Rows from block 5 of a small multi-label image tagger, named by matrix and row number. Rows with one number belong to one neuron. Each number is 128 + 32 x the weight over its row's rms, rounded and kept within 0 to 255. All counts start at 0.
Before each neuron's rows are labels from the 100 images, of 14848, where the neuron reaches its highest value: "responds to" is what is common among them. Only what is clearly more common there than usual is listed. The data: photos with spoken descriptions (Open Images, Localized Narratives).
# fc1: MLP up (model.blocks.5.mlp.fc1.weight, 640x160), inputs 0-159
# fc2: MLP down (model.blocks.5.mlp.fc2.weight, 160x640, transposed), outputs 0-159

responds to: text has "people"; text has "standing"; text has "group"
fc1.41 [ 83 104 123 139  75 135 173 145 127 152 108 196 155 153 159  93 144 175  87  95  66 120 127  75 135 127  77 241 135 134  85 150 103 107  90 160 179 138 150 219 148  88 137 156 168 158 135 117 126 131 121 120 108 136 144 106 147  70  87 103  76 126 195 159 139 126 118 159 125 153 124 109 169 108 169 154 172  97 129  98 160 125  76 134 163 158 131 148 135 162  85 140  99 104 141 149 124 160 127 138 133 162  92  80  91  66 160 111 110 136 184 141 106 142 163  99 148  79 179 167 147 128 112 152  86 149 141 118 136 132  94 123 152 115  93 146 147 169 179 111  94 173 147 162 133 119 169  92 153  64 133 122 118 119 122 164 149 117 100 202]
fc2.41 [ 94 138 125 117 139 193 146 166 126 126  73 131 112 137  55 111 180 128 126 169 148  69 155 197 127 137 125 172 153 133 134  96 130  81  96 105 154 147 158 122 125 147 139 118 160 109 115 162 122 119 166 146  74  23 167 116 141 120 169 160 160  77 131 134  93 116 204 155 127 135 155 127 168 147  98 178  52  99 157 108  57 116 117 177 139  93  97 139  90 159  89 139 122  72 127 106 141 117 117 131 113 144 146 109 122 160  98 147 140 139 177  97 102 210 150 116 157 127 146 144 127  46 123 189 108 112  77 196 104 124 118 101 159 145 197 132 105 120 159 106 120 139 175 144 114 131  96 151 125 100 132 129 158 151  92 111 112  75 111 101]

responds to: text has "people"
fc1.255 [161 198  83  87  59 115 152 135 150 190 174 182 134 172 143  77 114 114 134 148 137 145 203  99 213 103 107 167 162 124 147  76 149 109 137  98 183 109 136 134 102  97  99 118 116 132 153 119 108 130 105 126 164 130 154 137 124  67 129  84 126 127 163 196 140 126 131 119 152  94 147 167 140 156 149 116 128  58 109 147 113 140  73 182 168 125 100 154  54 181 118 132 129 108 186 140 115 164 146 106 128 117 115 156 140 134 117 111 119 113 156 124  93  71 137 157 123 115  91 176  78 128 106 112 117  98  98 153 160  28 113 116 100 181 134 106 145 135 149 129 123 128  89 130 107 163 125 135 144 148 139 177 129 117 137 104 167  82  74 210]
fc2.255 [116 112  77 164 109 204 129 135 112  88 134 203 110 127  72 166 129  99 189  93 179 161 174 146 139 108 102 138 155 135 145  93  79 120 168 217  42 162 128 100 106  73 172 151  91 107 117 171 146 132  85 149 122 136 117  85 122 131 129  86 156 136 137 112  95 139 168 124 164 163 180 122 211  87 150  90  80 108 146 136 129 120 117 144 137 189  79 122 119 149  95 147 153  99 107 122  90 130 153 111 123 109  93  96 128  93 134 126 109 117 144 138 143 148  88 136 160 122 125 180 104  74  47 181 117  93  93 126 150 111 127 107 141 118 177 131 107 151 112 159 155  50 141 106 130 186 147 138 194 109 114 137 152 131 112 121 160 160 130 146]

responds to: text has "wall"; text has "woman"
fc1.586 [100 183 107 113  82 130  91 103 103 136 160 142 134 144 185 135 140 112 101 168 161 124 154 166  99  90 146 126  85 117 164 150 142 122 106 126 128 135  78 144 136 155  86  53 137 145 157  79 187 136 129 111 159 115 148 120 186  68  85 144 138 104  99 225  90 103 139 159 152  78 115 114 123 151 107 183 171 139 110 147  87 132  98  94 158 102 155 140 135 136 183 129 146 175 170 105 168 148 149 167 117 180 134 159 123 147 134 150 104 107 131 133 113  52 170 132 112  91 135 104 174 112  86 117 167 169 122 108  76 175 106 218 118 102 109 157 187 118 138 117  98 182  94 152 114 105 117 157 187 117 176  84  81  89  98 156  94 136 133 113]
fc2.586 [ 80 171 135 106 109 132  71 101 101 129 137 192 144  91 112 197 107 134 128 139 101 181 129 158 120  95 149 109  74 130 136 114  89  81 132 174 167 117  98 153 102 135 165 164 189 193  95  88 171 184 139 172  90  83  93 142 164 120 149 107 150  72 136 122 164 165 190 159 136 160 183 123 190 147 131 140 103 136 115 198  97 136 107 108 189  94 125 174  97  72 142 111 122 131 116 214 121  95 103 115 104 175  89 113  94 142 118 139 144 146 179 130 107 145 109  87 110 141 114 132 132 141  50 135 150 104 110 142 120 130 103 132  85 133 167  69 184 123  90 133  96 101 143  91 171  80  95 110 149 121 131  80 110 164 132 141 154 127 113 119]

responds to: text has "table"; text has "front"
fc1.195 [120 126  95 141  60 113 159 128  94 111 144 164 157  86 201 112 103  95 169 105 110  99 104 122  83 181 159 157 153 120 105 136 192 116 143 146 109 105 101 150 125 119 146 121 166 137 139 193 144 136 111 108 143 100 103 146 132 119  92  95 124 127 126 131  51 116  64 157 144 189  84 197 125 161 128 103 205 151 135 125 180 135  98 153 185 156 142 173 181 118 159 120 118 110 120  96 122 155 154 100 141 105 114 127 150 159 107 132 189  91 158  79 131 111 107 181 121 147 134 162 107 126 114  82 177 137 217  71  82 147  87 166 147  96  93 160  69 125  85 142 128 105 120 145 131 155 141  99 145 126 210  55 110 130  96 132 115 102 116 147]
fc2.195 [196  95 134 186 105 114  95 119 107 112  99 235 127  88 182 113 155 108  98 206 134 129 106 117  87 129 142 187 114 167 145 183 131 133 156 159  95 153 160 152 184  79 168 129 136 107 155  54 157  59 148 116 137 121 120  72 129 187 134 134 138 166 106 150  74 163 114 138 133 127 133 128 167  93 126 132  68 137  75 109 116  85 140  97  74 150  80 118 101 118  93 138  89 122  84  74 125 128 134 148 135 137 119 147 119 103 118  45 146 145 110 129  96 102 122  93 116 125 171 120 180 160  75 119 106 119 128 136 144 183 168 139 187 129 119 117 123 121 174 134 129 116 160 111 141 147 121  95 115 153 100 201 195 105 123  97 129 144 151 103]

responds to: text has "woman"; text has "wearing"
fc1.243 [148 141 125 130  91 105 109  67  99 142 122 140  93 108 179 108 105 115 126 142 182 139 158  94 166 128 136  93  52  87 155 182 123  82  52  84 174 111 106 132 149 133 104 114 120  95 181  93 114 156  91  90  41 135  89 141 142  70 136 117 120  98  74 126 101 179 148 152 135  62 135 118 142 144  89 181 162 124 141 117 143 112 166 124  94 128 124 153 174 152 163 123  83 127 109 146 177 114 107 130 129  97 133 101 129 171 167 136  66 152 120 102 141 133 137 159  61 104 203  98 134 163  89  90 135 114  70 102 118  74  96 157  97  77 123 136 130  93 122 187 119 120 136 156 121  63 114 113 151 129 185  81 134  90 127 173 125 120  83 155]
fc2.243 [ 66 168 107 141  72 126  55 108 110 137 150 189 121 110 101 160 150 139 133 119 119 130 138 132 142 115 155 112  97  77 151 164 164 103 101 142 202  95  98 120 143 172 106 101 224 129 118 119 139 223 132 181 137 125 128 143 115 112 155 187 135  89 119 193 171 140 130 130  63 143  64  90  91  95 145 170 134 125 160 145 105 139 141 146 131  86 155 120 128  79 155 140 160 158 178 173 120  87  96 134  84 121 110 147  89 123 171 152 140 162 167 160 109 139 101 123  97 128 138 101 103 127  50 179 200 162 150 100 118  82  94 103 107 152 148 108 174 175  97 152 108 110 101 122 168 106 134  91 108 108 127  70  86 108 111 143 143 125 145 134]

responds to: text has "trees"; text has "sky"
fc1.382 [ 69 154  96  71 105 189 155 126 158 122 149  96 178 106 104 108 120 134 130 121 148 115 116  80 165 126 140 201 123 109  81 140 136 126 174  66 112 147 117  76 166 130 119 179 133 125 114 123  80 158  60 104 173 118 142 114 200  83 110 124  89 140 127  91 148 105 150 171 104 129 132 131 128 135 156 133 134  65 120  94 160 169 135  80  91 132 128 142 183 108 126 112  95 122 147 144 171 150 215 108 139 112 100  63 107 131 150 121 117 154  94 147 112 137 144 175 120 124 142 169  82 128 127 120 180  95 165 144 146 119 122 161 171 114 111 131 126 119 141 113 101 196  91 174 131 128 195 141 168  62 187 146  86  45 103 170 110 101  89  88]
fc2.382 [169 150 168 158 164 101  89 114 111 163 136  95 122 116  65 162 142 150 102 195 124  96 177 153 144 135 114 128  93 158  96 142 100 114  80 156 160  90 100 119  89 133 113  93 152 112  99 162 165 164 147 128  85 122 166 132 132  96 157 127 134 125 110 153 123 164 151 131 146 157  53 191  76 150 119 153 134 120 184 140  64 170 158 164 115 102 116 164 122 162 118  90 132 126 133 130 156 174  75 141  68 159 145 165 171 141  89  90 178 169 117 135 160 178 137 117 127 112 101 135 133  73 174  97 141 111  83 197 109 139 119 149  94 100 208 100 145  30  93 126 136 118 123 137 159 104 123 155 130  98 120 148  98 172  74  82  93  76  89 114]

responds to: text has "persons"
fc1.351 [163  98  94  80  62 147  69 114  61 118  72 146 104 170 211  90  97 184 135 108 108 116 155 143 157 145 142 163  75 139  87 129 162 147 141 176 131 120 144 210 127 124 135  96 152 174 206 131  99 155 137 146  94 124 156  98 190 167 174  90 132 103 141 108 130 136 123 111 176  83 163 145 150 152 176 141 135 185 109 127  96 148 135 106 133  87 174 144 116 156 158 123 109 139 187 170 129 199 109  87 134  99 142 126 117 180  67 120 102 118 169 134 108 115  76 165 142 123 132 160  97 142 104 134  77 203 160 120  62 110 125  77 134 118 115 133 180 149 169  95  91 119 120 127 118 135 139 116 113 130 158 103 109 115 180 137 139 125 135 128]
fc2.351 [ 86 152 103 128 115  78 153 128 163 101 119 167 135 122  84 103  93 119 114 136  76 146 123 147  96 175 157  46 118 127 107 121 200 112 132 192 172  96 115 147 129 163 119 166 140 121 183 138 103 162 178 106 156 129 110 124 139 121 208 112 136 133 106 137 134 145  82 171 185 100 135  97 152  79 184 119 140 180 165 116 113 154 120 142 104  82 122 134  70  80  92 123 130 117 132 169 102 139 165 106  90  95 163 150 153  62 128 170 132 149  91 109 136 209 111 143 121  82  78 158 141 160  95 141 142 114 173 159 121 142 105  97  98 138 160 118 144 116 158 158 215 132 157 143 152 126 101 100 159 107 100 184  93 130  83  79  94  78  65 135]

responds to: text has "people"; text has "standing"; text has "sitting"; text has "group"
fc1.3 [121 152 115 129   0  69  91 108 147 119 148 105 157 123  86 126 113 123 116 111 125 120 133  98 121 105  67 147 123 159  80 123 106 136 128 192 191 130 120 178  84  93 136 106 156 134 139 108 147 140 135 108 131 119 140 165  79  93 124  66 125 115  88 174 146 129 155 148 131 129 139 109 119 144 140 163 114  35 112 139 117 163  86 147 217 137 109 165  95 115 109 126 108  78 121 154 125 154 143 151 137 174 138  85  96 127 128 115  96 142 198 158  94 134 100 146  95  32 152  94  99  83 107 135 166 131 184 112 125 121  52 143 110 105 149 138 176 163 137 102 118 162 103 123 121  84 178 105 173 115 129 163 114 121  96 122 129  64 107 171]
fc2.3 [118 145 150 145 107 123 152 173 144 145 126 166 137  96  86 136 164  88 175 140 109 129 129 145  85 146 129 139 159 150  94  92 101  97 147 123  80 179 157  95 128 173 173 196 164 101  98 121 187 132  67 104 126 120 120 128 124 105 110 171 164 135 163  79 108  70 164 127  86 167 167 129 168 102 128 140  29 100 134 139 149  96  96 118 161 119  85 137 110 138 163 126  65 140 115  58 110  92 136 117 122  96 143  95 100 139 119 166 126 124 166  99  92 201 106 102 156 132 143 143 128  83  85 177 123  77 100 164 198 120 142 123 237 132 184 119  72 146 190 143 149 135 118 129 113 169 156 128 118  87 104 148 173 100  97 147 134 132 121 134]

responds to: text has "table"
fc1.188 [ 65 111  56 123 138 174 152 136  79 129 163 118 167 100 112 137  52 153  92  82 147 123 121  91  92 156 175 159 135 112 161 106  99 143 124 180 135 162 156 104 140  75 131 118 137 191 135  72 119 120 100  96 122 179 157  99 149  88  60 104 102 119 113 156 121 172 116 184 114 158 163 123  86 138 105  63 189  90  68 125 143 115  86  78 169 129 139 105 165 115 174 145 125 132 118 135 129 140 101 155 164 154 116 120 111 108 153 105 111  93 105 133  95 115  57 135 121 150 194 104 116 172  72  61  90 139 159  89 113 109 141 183 119 104 145 143 145 183 112 100  96 136 158 142 148  87  98 105 152 171 141 169 108 150 135 188 114 129 171 161]
fc2.188 [151 117 135  86 104 140 159 115 127  86 108 225 118 101 147 131  47 139 154 107 134 130 154 112 126 166 132 115  87  93 153 100 108 147 101 150 161 177 151 144 129 166 101 138 162 121 117 116 156 180  92  95 143 163 141 165 124 168 111 119 142 170 134  78 167 148 113 114 115 168 162  81 167 110  90  92 115 171  95  89 186 121 153 124 123 101  91 120 155  84  93  71 105 105 117 156 123 124 121 138 135 140 168 160 131  68 100 182 109  85 118 132  68 140  91 155  61  98 139 121  64 150  50 183 142 144 199 109 143 145 226 179 160 149 122 116 142 158 126 150 119  99 137  97 129  81 150 117 126 122 115 104  86  89 101 159 171 163 103  93]

responds to: text has "trees"
fc1.549 [181 102 101 122 143 167 173 101  77 133 138 132 194 130 115 102 133 110 100 116 149 156 124 149  78 154 157 146 170 190 129  95 181 115 161 173 147 142 148 172  77  67 137  95  91 147 191 120 133 163 116  73 148 147 191 161  89  62 152 144 136 138  95 113  98 199  81 100  98 114  80  99 106 123 121  67 124 101  93 198 128 122 141  68 144 180 129 129 131  93 153 110  98 185 158 122 174 138 162 163 190 117 116 100 122 109 155  80 118 113 121 168 131 121 136 151 105 124 164 174 111 178 108 111 112 127 147 101 110  85  31 155 117 132 129  98 142 163  87 117 129 105  85 108 116 144 141 100 136 176 118 155 126  98 148 107 145 186 155 146]
fc2.549 [103  66 142 186  42 127 159 122 153 128 112 218 126 148 171  88  87 139  90 155 128 163 137 104 113 112 144 181 129 131 162 163 126 173 128 140  95  80 172 154 142 129  92 177  96 111 133  99  88 127 123 137 125 199  50 133 109 166 158 174 148  90 149  85 118 137 140  99 100 166 146 151  69 119 142  98 125 136  98 126 144  82 154 121 125 187  99 114 151 131 106 172 113 161 105 129  73 106 140  84 132 146 114  83 128 118 170 106  98 135  56 138  96  66 128 107  98 116 118 129  87 150  71 115 125 123 173 116 184 124 173 151 159 110 135 158 123 179 148  82 128 194 148 143 167 172 143 109 154  87 110  71 163 114 152 124  79 119 157 116]

responds to: text has "table"
fc1.213 [111 148 102 132  85 141 126 159 199 146 139 180 178 183 183 183 164 150 150 134 170  94 158  99 102 154  91 148  81 123 107 161 103 142 186 168 109 135 168 213 154 108 176 124 155 148 137 158  94 125 152 162  87  99 103 137 141 110  99 104 136 127 126  97 225 114 100 167 147  95 133 109 191 156 135 161 136  92  96 107 100 152 117  96 152 127 127  79 167  82 120 158 142 125 103 137 138 116 151 111  87 148 112 101 116 159 125 127 165 125  71 154 125  99  75  41 104 102  85 136 135 150  52 101 161 153 106 176 103 102  74 155 120 135 110 160 138 163 132  83 107 148 128  75 169 135  87 167 159 156 157 155 124 180 144 150 129  99 138 139]
fc2.213 [150 184 103 119 148 224 128  85 175 128  69 131 136  85  84 104 141  93 153 157 120  92 139 197 156 139 103  95 146 136 123 116 159 111 137 143  75 152  90  79 128 106 121 112 149  89 101 176 180 141 127 156 107 105 137 140 202 130 138  87 164 122  67 117  77 115 169 145 160 134 165 162 133 121 117 166  94 173 154 173  69 116 134 123 157  99 127 107  95 136 199 103 167 137 140  96 173  86  97 103 101 151 170 150 108 156  91 150 115 135 158  87 138 143 103  95 112 209 102 107 118 114 186 129 133  87  71 172 126 104 116 129 102 165 184 151 113 112 155  65  48 126 148 144 112 142  95 106 136 125 167 149  94 140 124 172  96 146 128 114]

responds to: text has "woman"; text has "wearing"
fc1.258 [130 107 120 138  59 105 122  79 107  92 141 162 204  84 146 108 107 213 145 141 142 132 122  73  68 112 122 158 168 121 172 151 121  99 166  75 151 146 140 141 141 147 115  68 103 142 122 134 106 155 132 129  77 122 104 100 149 117 123 143 116 115 168 141 148 123 124 106 168 113 139 140 128 175 149 171 157 116 135 180 182 157  60 110 140 101 108 118 128 134 197 137 140 148 147 144  94 166 140 102 152 179 100 123 133 176 167 123  77 133 130  91  88  84 125 220 148 116 115 140 131 158 117  94 132 148 107  69  72 128 128 138  59  48  79 161 145 169  79  98 156 168 162 122  88  93 144 179 188 133 139 149 155  92  82 109 155 147 130 126]
fc2.258 [ 95 181  80 105 146 171 111  82 135 101  80 139 101  78  76  97 122 108  90  89 134 223 125 127 117  78 127 117  87 161 131  94 127 120 160 162 181 119 145 111 154 128 146 121 164 138 109 116 186 129  98 156  33  71 142 141 136 109 120 141 157 168 142 119 111 184 208 156  97 155 125  85 118 122 107 187 120  93 117 122  94 163  87 163  99 114 110 128  54 146 150 153 150 152 147 135 106 126 148 125 135 161 116 160 135 133 193 138 104 179 115 123  90 153 132 147 146 124 208 161 143 104  69 139 134 169 106 135 130 110 151  96 118 100 118 145 101 103 154 130  73 149 125 126 164 109 182  82  57 124 143 109 115 133 196 178 136 106 165  99]

responds to: text has "trees"; text has "sky"
fc1.464 [155 153 111  90 112 131  94 119  69 106 133 129 111  95 219  77 105 102 147  85 140 113 113  85 167 129 108 179 195 106 106 181  99 134 100 124 129 104 117 152 127  91 111 126 196 127  79 116 121 170 105 165 116  58 152  84 149 124 121  90 111  66 139 170 156  99  91  84 121 114  76  90 148 118  89 143 159 101 127 142  99 177 135 116 157 143 167 144 161  90 176 152  85 119 149 146  75 149 137 150 143 121 178  68 111 129 131 121 138  74  83 175 130 134 146 136  76 117 167  82 117 161 121  79 171 153 185 141 122 166  95 112 131 122  84 150 183 136 138 152 177 106  45 167 107 156 155 166 119 138 148 141  85  96 160 135 149 132 103 170]
fc2.464 [144  97 139 143  87  76 134 183 133  59 117 166 168 162 140 116 176 161  77 120 135  99  74 124 186 216 150 129 136 147 102 105 132 170 114 103 130 108 104 134 136  91 116  99 105 102 114 120 107 157  75 120 117 144 122 109 144  89  90 157 166 115 192 146 111 112 108 124  84 167  89 138 107  99 143 167  80  80 107  93 165 134 160  95  95 128 176 140 174 139 148 106  62 130 128 128 160 109 116 104 203  61 171  50 134 182 137 102 122 109 111 119 149  92 127 150  84 153 198 113 155 158  74 104 140 151 155 118 107 115 127 163 158 124  89 178 133 119 107 140 159 138  98 156 137 140 194 173  52  82 144 152 129  96 100 120 154 107 139 119]

responds to: text has "table"; text has "sitting"
fc1.445 [ 74 110  92 161 119 179 127 136 104 147  96  86 116 144 158  74 107 125 143 140 119 149 110 105 117 122 138 144 133 111 143 213 140 170 139 181 122  89 130 130 124 135  85  84 147 103  64  79 148 131  96 158 134  99 141 188 129 147  68 185 145 105 145 160 111 158 163 153 120 113 135 138 140 171 128  85 216 103 142 143 188 120 123 149 190 178 104  55 175 112 109 190 155  96 121 162 145 132 127 126 168 164 167 109 139 118 112  73 139 110 124 106 124 118  77 136 115 122 167 110 127 139  97 102 140 161 125 161 104 103 162 137  87 127 114 117 158 121 152 136  26  91 144 101 164  88 159 142 199 131 181 138  60 118 158 158 160  75 137 159]
fc2.445 [142 102 143 142  94  77 140 129 167  95 137 234 166 131 102 160 139 162 124 114 120 174 105 133 133 165  87  99  97 124 129 131 139 123 149  67 114 137 144 176  88 146 114 171 106 111  85 189 105 146  99 120 127 169  95 144 124 121 111 142  95  54 107  95 148  71 129 105 154  84 196 156 127 163 129  90 115 125 163 151 173  88 119 126 174 176 146  87 135 167 157 128  81 107  85 188 123 186  86  99 135 176 136 103 150  88 114 166 136 144 118  96 131  86 107 119  98 159  48 132 105 158  83 156 179 170 143 114 186 162 132 114  66 108  96 148 133 134 119 134 160 199 152 124  82  98 139  75 128 156 135 167  87 137 121 133 149 115  98  86]

responds to: text has "people"
fc1.68 [165 165 173  82  74 170 153 124  95 130 152 156 137 134 112 125 113 131 147 117 133 180 160  90 128 154  90  56 113 160  82 139 116  71 141 103 132 150 138 147 115 147 152 108 133 174 186 143 142 107 141 135  91 163 148 143 120 114  99 137  97 122 143 190 168 103 118 148 131 169 187 138  98 129 157 108  62  64 116 131 113 202 113  99 182 102  89 105 122 146 151 148  89 126 133 145 116 168 106 119 183 145 187  99 125 126 128 180 131 126 150 140  85 107 135 168 155  60 114 124 152 125 153  87 157 123 153 133 123 151 121 113  85 116  75  89 162 162 207 120 128 122  95  86  81  87 156 109 168  63  99 204  64 125 105 145 136  66  74 114]
fc2.68 [ 84 126 121 179  95 128 116 166 152 106 169 168 146 127  51 124 115 130 178 119 139 139 139 162  77 162  76  99 195 189  67 131 163  79 128 120 101 142 165 117  98 179 153 160 131 125 122 152 202 161 130 122 166 111 144 128  79 114 145 111 140 100 133 119 113 114  99 152  94 108 175 144 158 105 139 149 121 116 203 129 148 125 124 183 161 121  88 158  74 125 131 136 143 137 150 157  81  83 151 133  78 113  89 127 129  96 124 155 124 156 139 131 131 221 135  86 178 141 102 123 109 134 163 170 137  74  35 140 168 141 120 104 186 116 177 109  90  88 151  89 146 169 124 122 133 144 143  74 149  71  81 123 167 116  93 101 105 106 101  94]

responds to: text has "wall"; text has "table"
fc1.313 [119 141 120 107  63 166 144 132 140  99 151 155  75  93 125 144 137 131 111 124 140 187 114 118 104 100 126 190 121 127 153 153  84 127  69 166 157  89 116 144 145  61 136 145 114 119 114 118 142 163 109 126 123 161 176 143 126 106 152  75  89  90 135 134 147 133 142 158  62 156 167 146  74 140 130 110 125  97 105 109 135 132  62  45 124 169  97 101 189 159 177 167 115 130 134 109 137 102  94 110 123 132 165 129  87 148 108 146 154 159 101 116  50 140 126 129  58 165 173 111 124 190 153 132 116 180 115 135 117 127 103 143 110 143  63 113 186 188 153 131  94 191 146 139 100  86 122 131 115 145 146  56 125  76 209 164 108  62 139 121]
fc2.313 [115 146 149 132  67 135 151  78 113 107 124 207 176  66 117  95  99  72 142 154  62 185 130 110 103 145  62 132  70 139 109  94  89 162 163 183 133 161 157 145 109 148 128 197 155 160 105 114 149 141 105 129  64 117 106 175 162 137 130 126  61 122 111  98 120 128 136 183 153 124 137 135 165 137 164 121 116 129 102 150 193 137  98  97 216 179 100 148  99 118 121 102 137 130 116 145 125 161 119 100  85 121 134 123 143  53 116 129 183 169 119  93 122 137 125 111  75 132 138 173 136 140  76  67 133  66 145 144 165 153 164 130 110  76 114 110  92 160 178 111 154 118 164 140 114  97 133  93  93 125 139 167 108 139 168 148  90 181 139 114]

responds to: text has "woman"
fc1.628 [115 160  88 147 116 138  70  87 128 115 198 124 168 133 158  91  95 138 125 139 168 119 150 113 153 111  95 139 151 134 147 141 147 168 178 134 147 152 112 171 107 173 124 118 184 163 172 118 191  91 140  99 146 178 147  92 154 116 142 132  93 106  51 196 126 177 132 192 133 128 108 122 141 123 102 115 201 130 150 113 186 140 104 159 178 104 149 107 160 120 142 148 105 155 152 151 145 151 116 132  91 213 109 152 109 128 116 132  85 151 142 140  98 138 119 109  84 122 145  94  82 210 150 126 158 165 112 147  95  81 114 114 116  89  68  98 145 129 153  65 143 117 194 140  58  37 122 133 145 135  88 110  85 112 124 130 103 140  90  95]
fc2.628 [104 175 175 159 120 124  63 187 123 147 113  88 109 119 116 128 189 141 113 159 122 162 128 161 136 100 180  96 144 148 126  58 190  67 125  61 119 111 120 120 154 112 167  95 143 156 147 143 149 118 157 141 115  90 126 155  88 158 164 106 156 140 161 153 138 108 163  33 159 122 147 169 138 104 105 182  88 148 147 141  96 187 164 147  99  99  94 149  39  99 135 123 109  92 138 133 125 126 180 126 139 128 110 146 107 210 186 132  74 156 126 133 104 109 174 155 182 151 111 127 161 103 117 138 122 140  94 106 120 149 136 108 195 122 164  73  91  83 101 159  84  96 149 140 151 143 131 125 132  80 106 131 129 110  93  57 172 114 109  98]

responds to: text has "trees"
fc1.194 [141 151 120  93 111 185 133 110 116 141 161 112 171 153  86  91 141 165 102 108 120 122 175 107 132 113 129 112 163 124 105 153 146  84 129 173 178  97 106  93 133 173 103 106 106  95 182  23 138 117 124  40 154  75 167 111 112 148  85  72 123 135 103 107 139 119 109 113 143 111 138  92 133 172  83 124 185 135 127 129 111 132  91 145 159 109 167 122 118 135 108 140 125 150 112  99 129 137 109 119 129 109 115 101 134 150 166 134 155 142 154 127 197  73 101 137  80 173  58 100 119 131 178 102 134 163 139  72  74 117 147 187 113 106  96  97 134 140 124  68 112  69 128 211 150  73 127 199 166  86 154  98 138 164 109 109 169 142  63 125]
fc2.194 [ 88 162 102 130 139 118  70 117 144 135  82 133 112 102 133 117 156 103  87  75  75 150  85  96 164 174 128 140  75 149 142 121 107 167  76 123 129 143 163 115 135 111 158 116  76 154 109 228 111 109 133 145  77 112 137 168 131 176 139 158 106  89 109 107 126  80 142 144  92 191 144 160  98 184 169 103  79  99 107 128 141 170 137 105 119 168 120 107 132 146 137 121 143 114  76 131 129 143  65  79 148 128 151 158 129 171 137 161 188 111 156 126 170 125  94 184 147 165 154 121 149  86 158  91 134 139 158 170 198 149 144  68  84 121 136 157  46  97 156 137  74 155 112 143 132 119 135  88  59 173 138 145  92  77 136 125 148 139 186 134]

responds to: text has "trees"; text has "grass"; text has "ground"
fc1.309 [161 101 142 125 141 120 122  86  81 103 127 112 177  95 148 120 123 114 115 116 147 185 179  79 145 108 138 162 203 215  85 155 111  73 126 109 149 139 185 143 112  89 129 127  77 138 129  72 112 123 169 128  89 147 170 179 147 127 142 160 122 142  97 158 139 102  87  94  87 147 161  71  68 127  95 104 116 112 129 119 117  99 113  88 190 122  88  78 174 167 143 193 145 134 194 111 119 146 138  87 139 108 120 153 117 107 210  92 109 165 139 127 127  53  98  99 149 142 120  74 143  93  40  94 192  83 115 112  77  99 125 123 137 137 121 116 152 139 136 140 117 119 108 125 131 172 107 163 119 136 129 151 122 174 116 148  65 135 121 158]
fc2.309 [154 174  89 147 134 139 154 129 114  80  96 130 148  95  91 151 173 154 121 176  96 133 118 176 135 130 127 115 122 206 113  98 195 107  86 166 178 122 110 177 140 119 146 101 145 115 137  94 131 126 131 133  42  63 135 136 110 153 218 120 134 122 136 158 107 144 148 114 117 128  76 120 109 106  92 189 129 139 171  54  96 132  99 171 101 149  99 182 113 124 118 155 105  90 134  91 142 167 165  98 121 153 161 140 142 139 133  91 117 174  64  82 112 174 184 134 164 173 137 102 186 122  92  46 129 176 130 183 100 127 128 129 118 163 126  86 136  87 150 131 142 145 160 189 121  98  78 110  91  89 116 114 142 160 111 113 112  67 115 124]

responds to: text has "trees"; text has "sky"; text has "buildings"; text has "poles"
fc1.639 [132 124 167  86 107 201 155 121 109 146 161 155 130 144 150 148 104 154 152 110 144  93 136 116 175 156  74 164  90 127  80 216 133 120  54 136 124 134 120 121 155 125 107  61  98 119 160 138 175 115 146 122  43 155 143 131 158 116 131 110 124  84 146 155 101 133 114 133  79 149 156 140 105 173 149 153 175  52  96  98  84 168 176  89 103 128 119 135 170 115 157 138 124 147 160 141 112 100 118  63 174 135 147 121 147 179 115 103  90 142 171 137 128  78  97 160  80 114 130  74 119 119  55  59 115 102  89 107  67 137 143 153  81 151 141 150 149 152 109 161  96 171 149 152 125 140 118 151 140  70 157  63 108  75 103 153 113 152 133 106]
fc2.639 [165 195 118 120  82 133 144 116 191 154 192 159 145 205 105 140 130 176 130 132  94  81 136 111 165 116 180 144 153 116 104 151 114  74  79  98 177  67 143 133 125 172 131 125 106 120 144 140  56 196 116 136 168 120 154  88 164 124 166 177 119 108 158 174 149  81 104 115 116 139 113  46 102 133 144 129 127  96 123 147 103 131 161 124 134 156 174 145 154 112  86 126 129 118 151 141 138 132  70 134 164  68 139  98  97 144 121 100 136  79 131 188 123  93 150 161 141 107 127 161 135 132  66 175 149 123 100 115  71 150  82 132  99 113 119 148 112 165 100 130 176  84  83 156 176 134 147 169  98 118 130 147 100 100  52  91 119 112  75 177]

responds to: text has "people"; text has "road"
fc1.161 [105 102 147 118 105  87  89 153  40 136 139 176 152 150 156  97  58 184 107 139  99 185  94 162 126 123 147 110  66 139  97 140 111 133 196  39 157 127 115 157 166 125 122 109 136 169 170 125 140 160 109 153 118  81 106 169 141 146  95 120 173  89  85 125  92 141 102 106 180 121  83 158 106 114 157  59 171 173 161 117 101 182 102  99  84 142 126 132 116 132 116 157 135 124 141 136 112 197 109  74 141 117  80 153 180  56  75 105 130  85 148 137 136 120  92 156 133 108  93 117  98 185 105 156 107 100 140 116 127  84 115  83  95  57 128 123 160 113 108  88 161 159 141 111 122 128 127 103 116 134 123 125  82  96 139 132 153 171 119 181]
fc2.161 [ 91 152 144 134  91 124 140 120 100  63 117 198 186 133 147 103 101  96  99 144 121 167 149 125 112  92  97 173 134 148  92 103 128 121 180 162 179 140 155 200 128 126 160 141 135 118 206  48 168 171  84 116 111  89 115 110 148  94 128 124 158 104 114 127 142 127 113 175 122 145 169 111 174 103 131 163 138 162 117 119 146 143  80 136 128 174  53 164 109  51  66 127 103 112 160 100 111 105 161 135 117 118 138 146 147  92  83 127 119 146 145 100  83 148 122 143 132  84 190 103  93 141   8 161 143  98 138 130  77 161 138 142 126 143 141  94 183 100 158 142 169 187 149 166 135  79  97 128 148 113 128 182 123 121 143 132 109 118 103 144]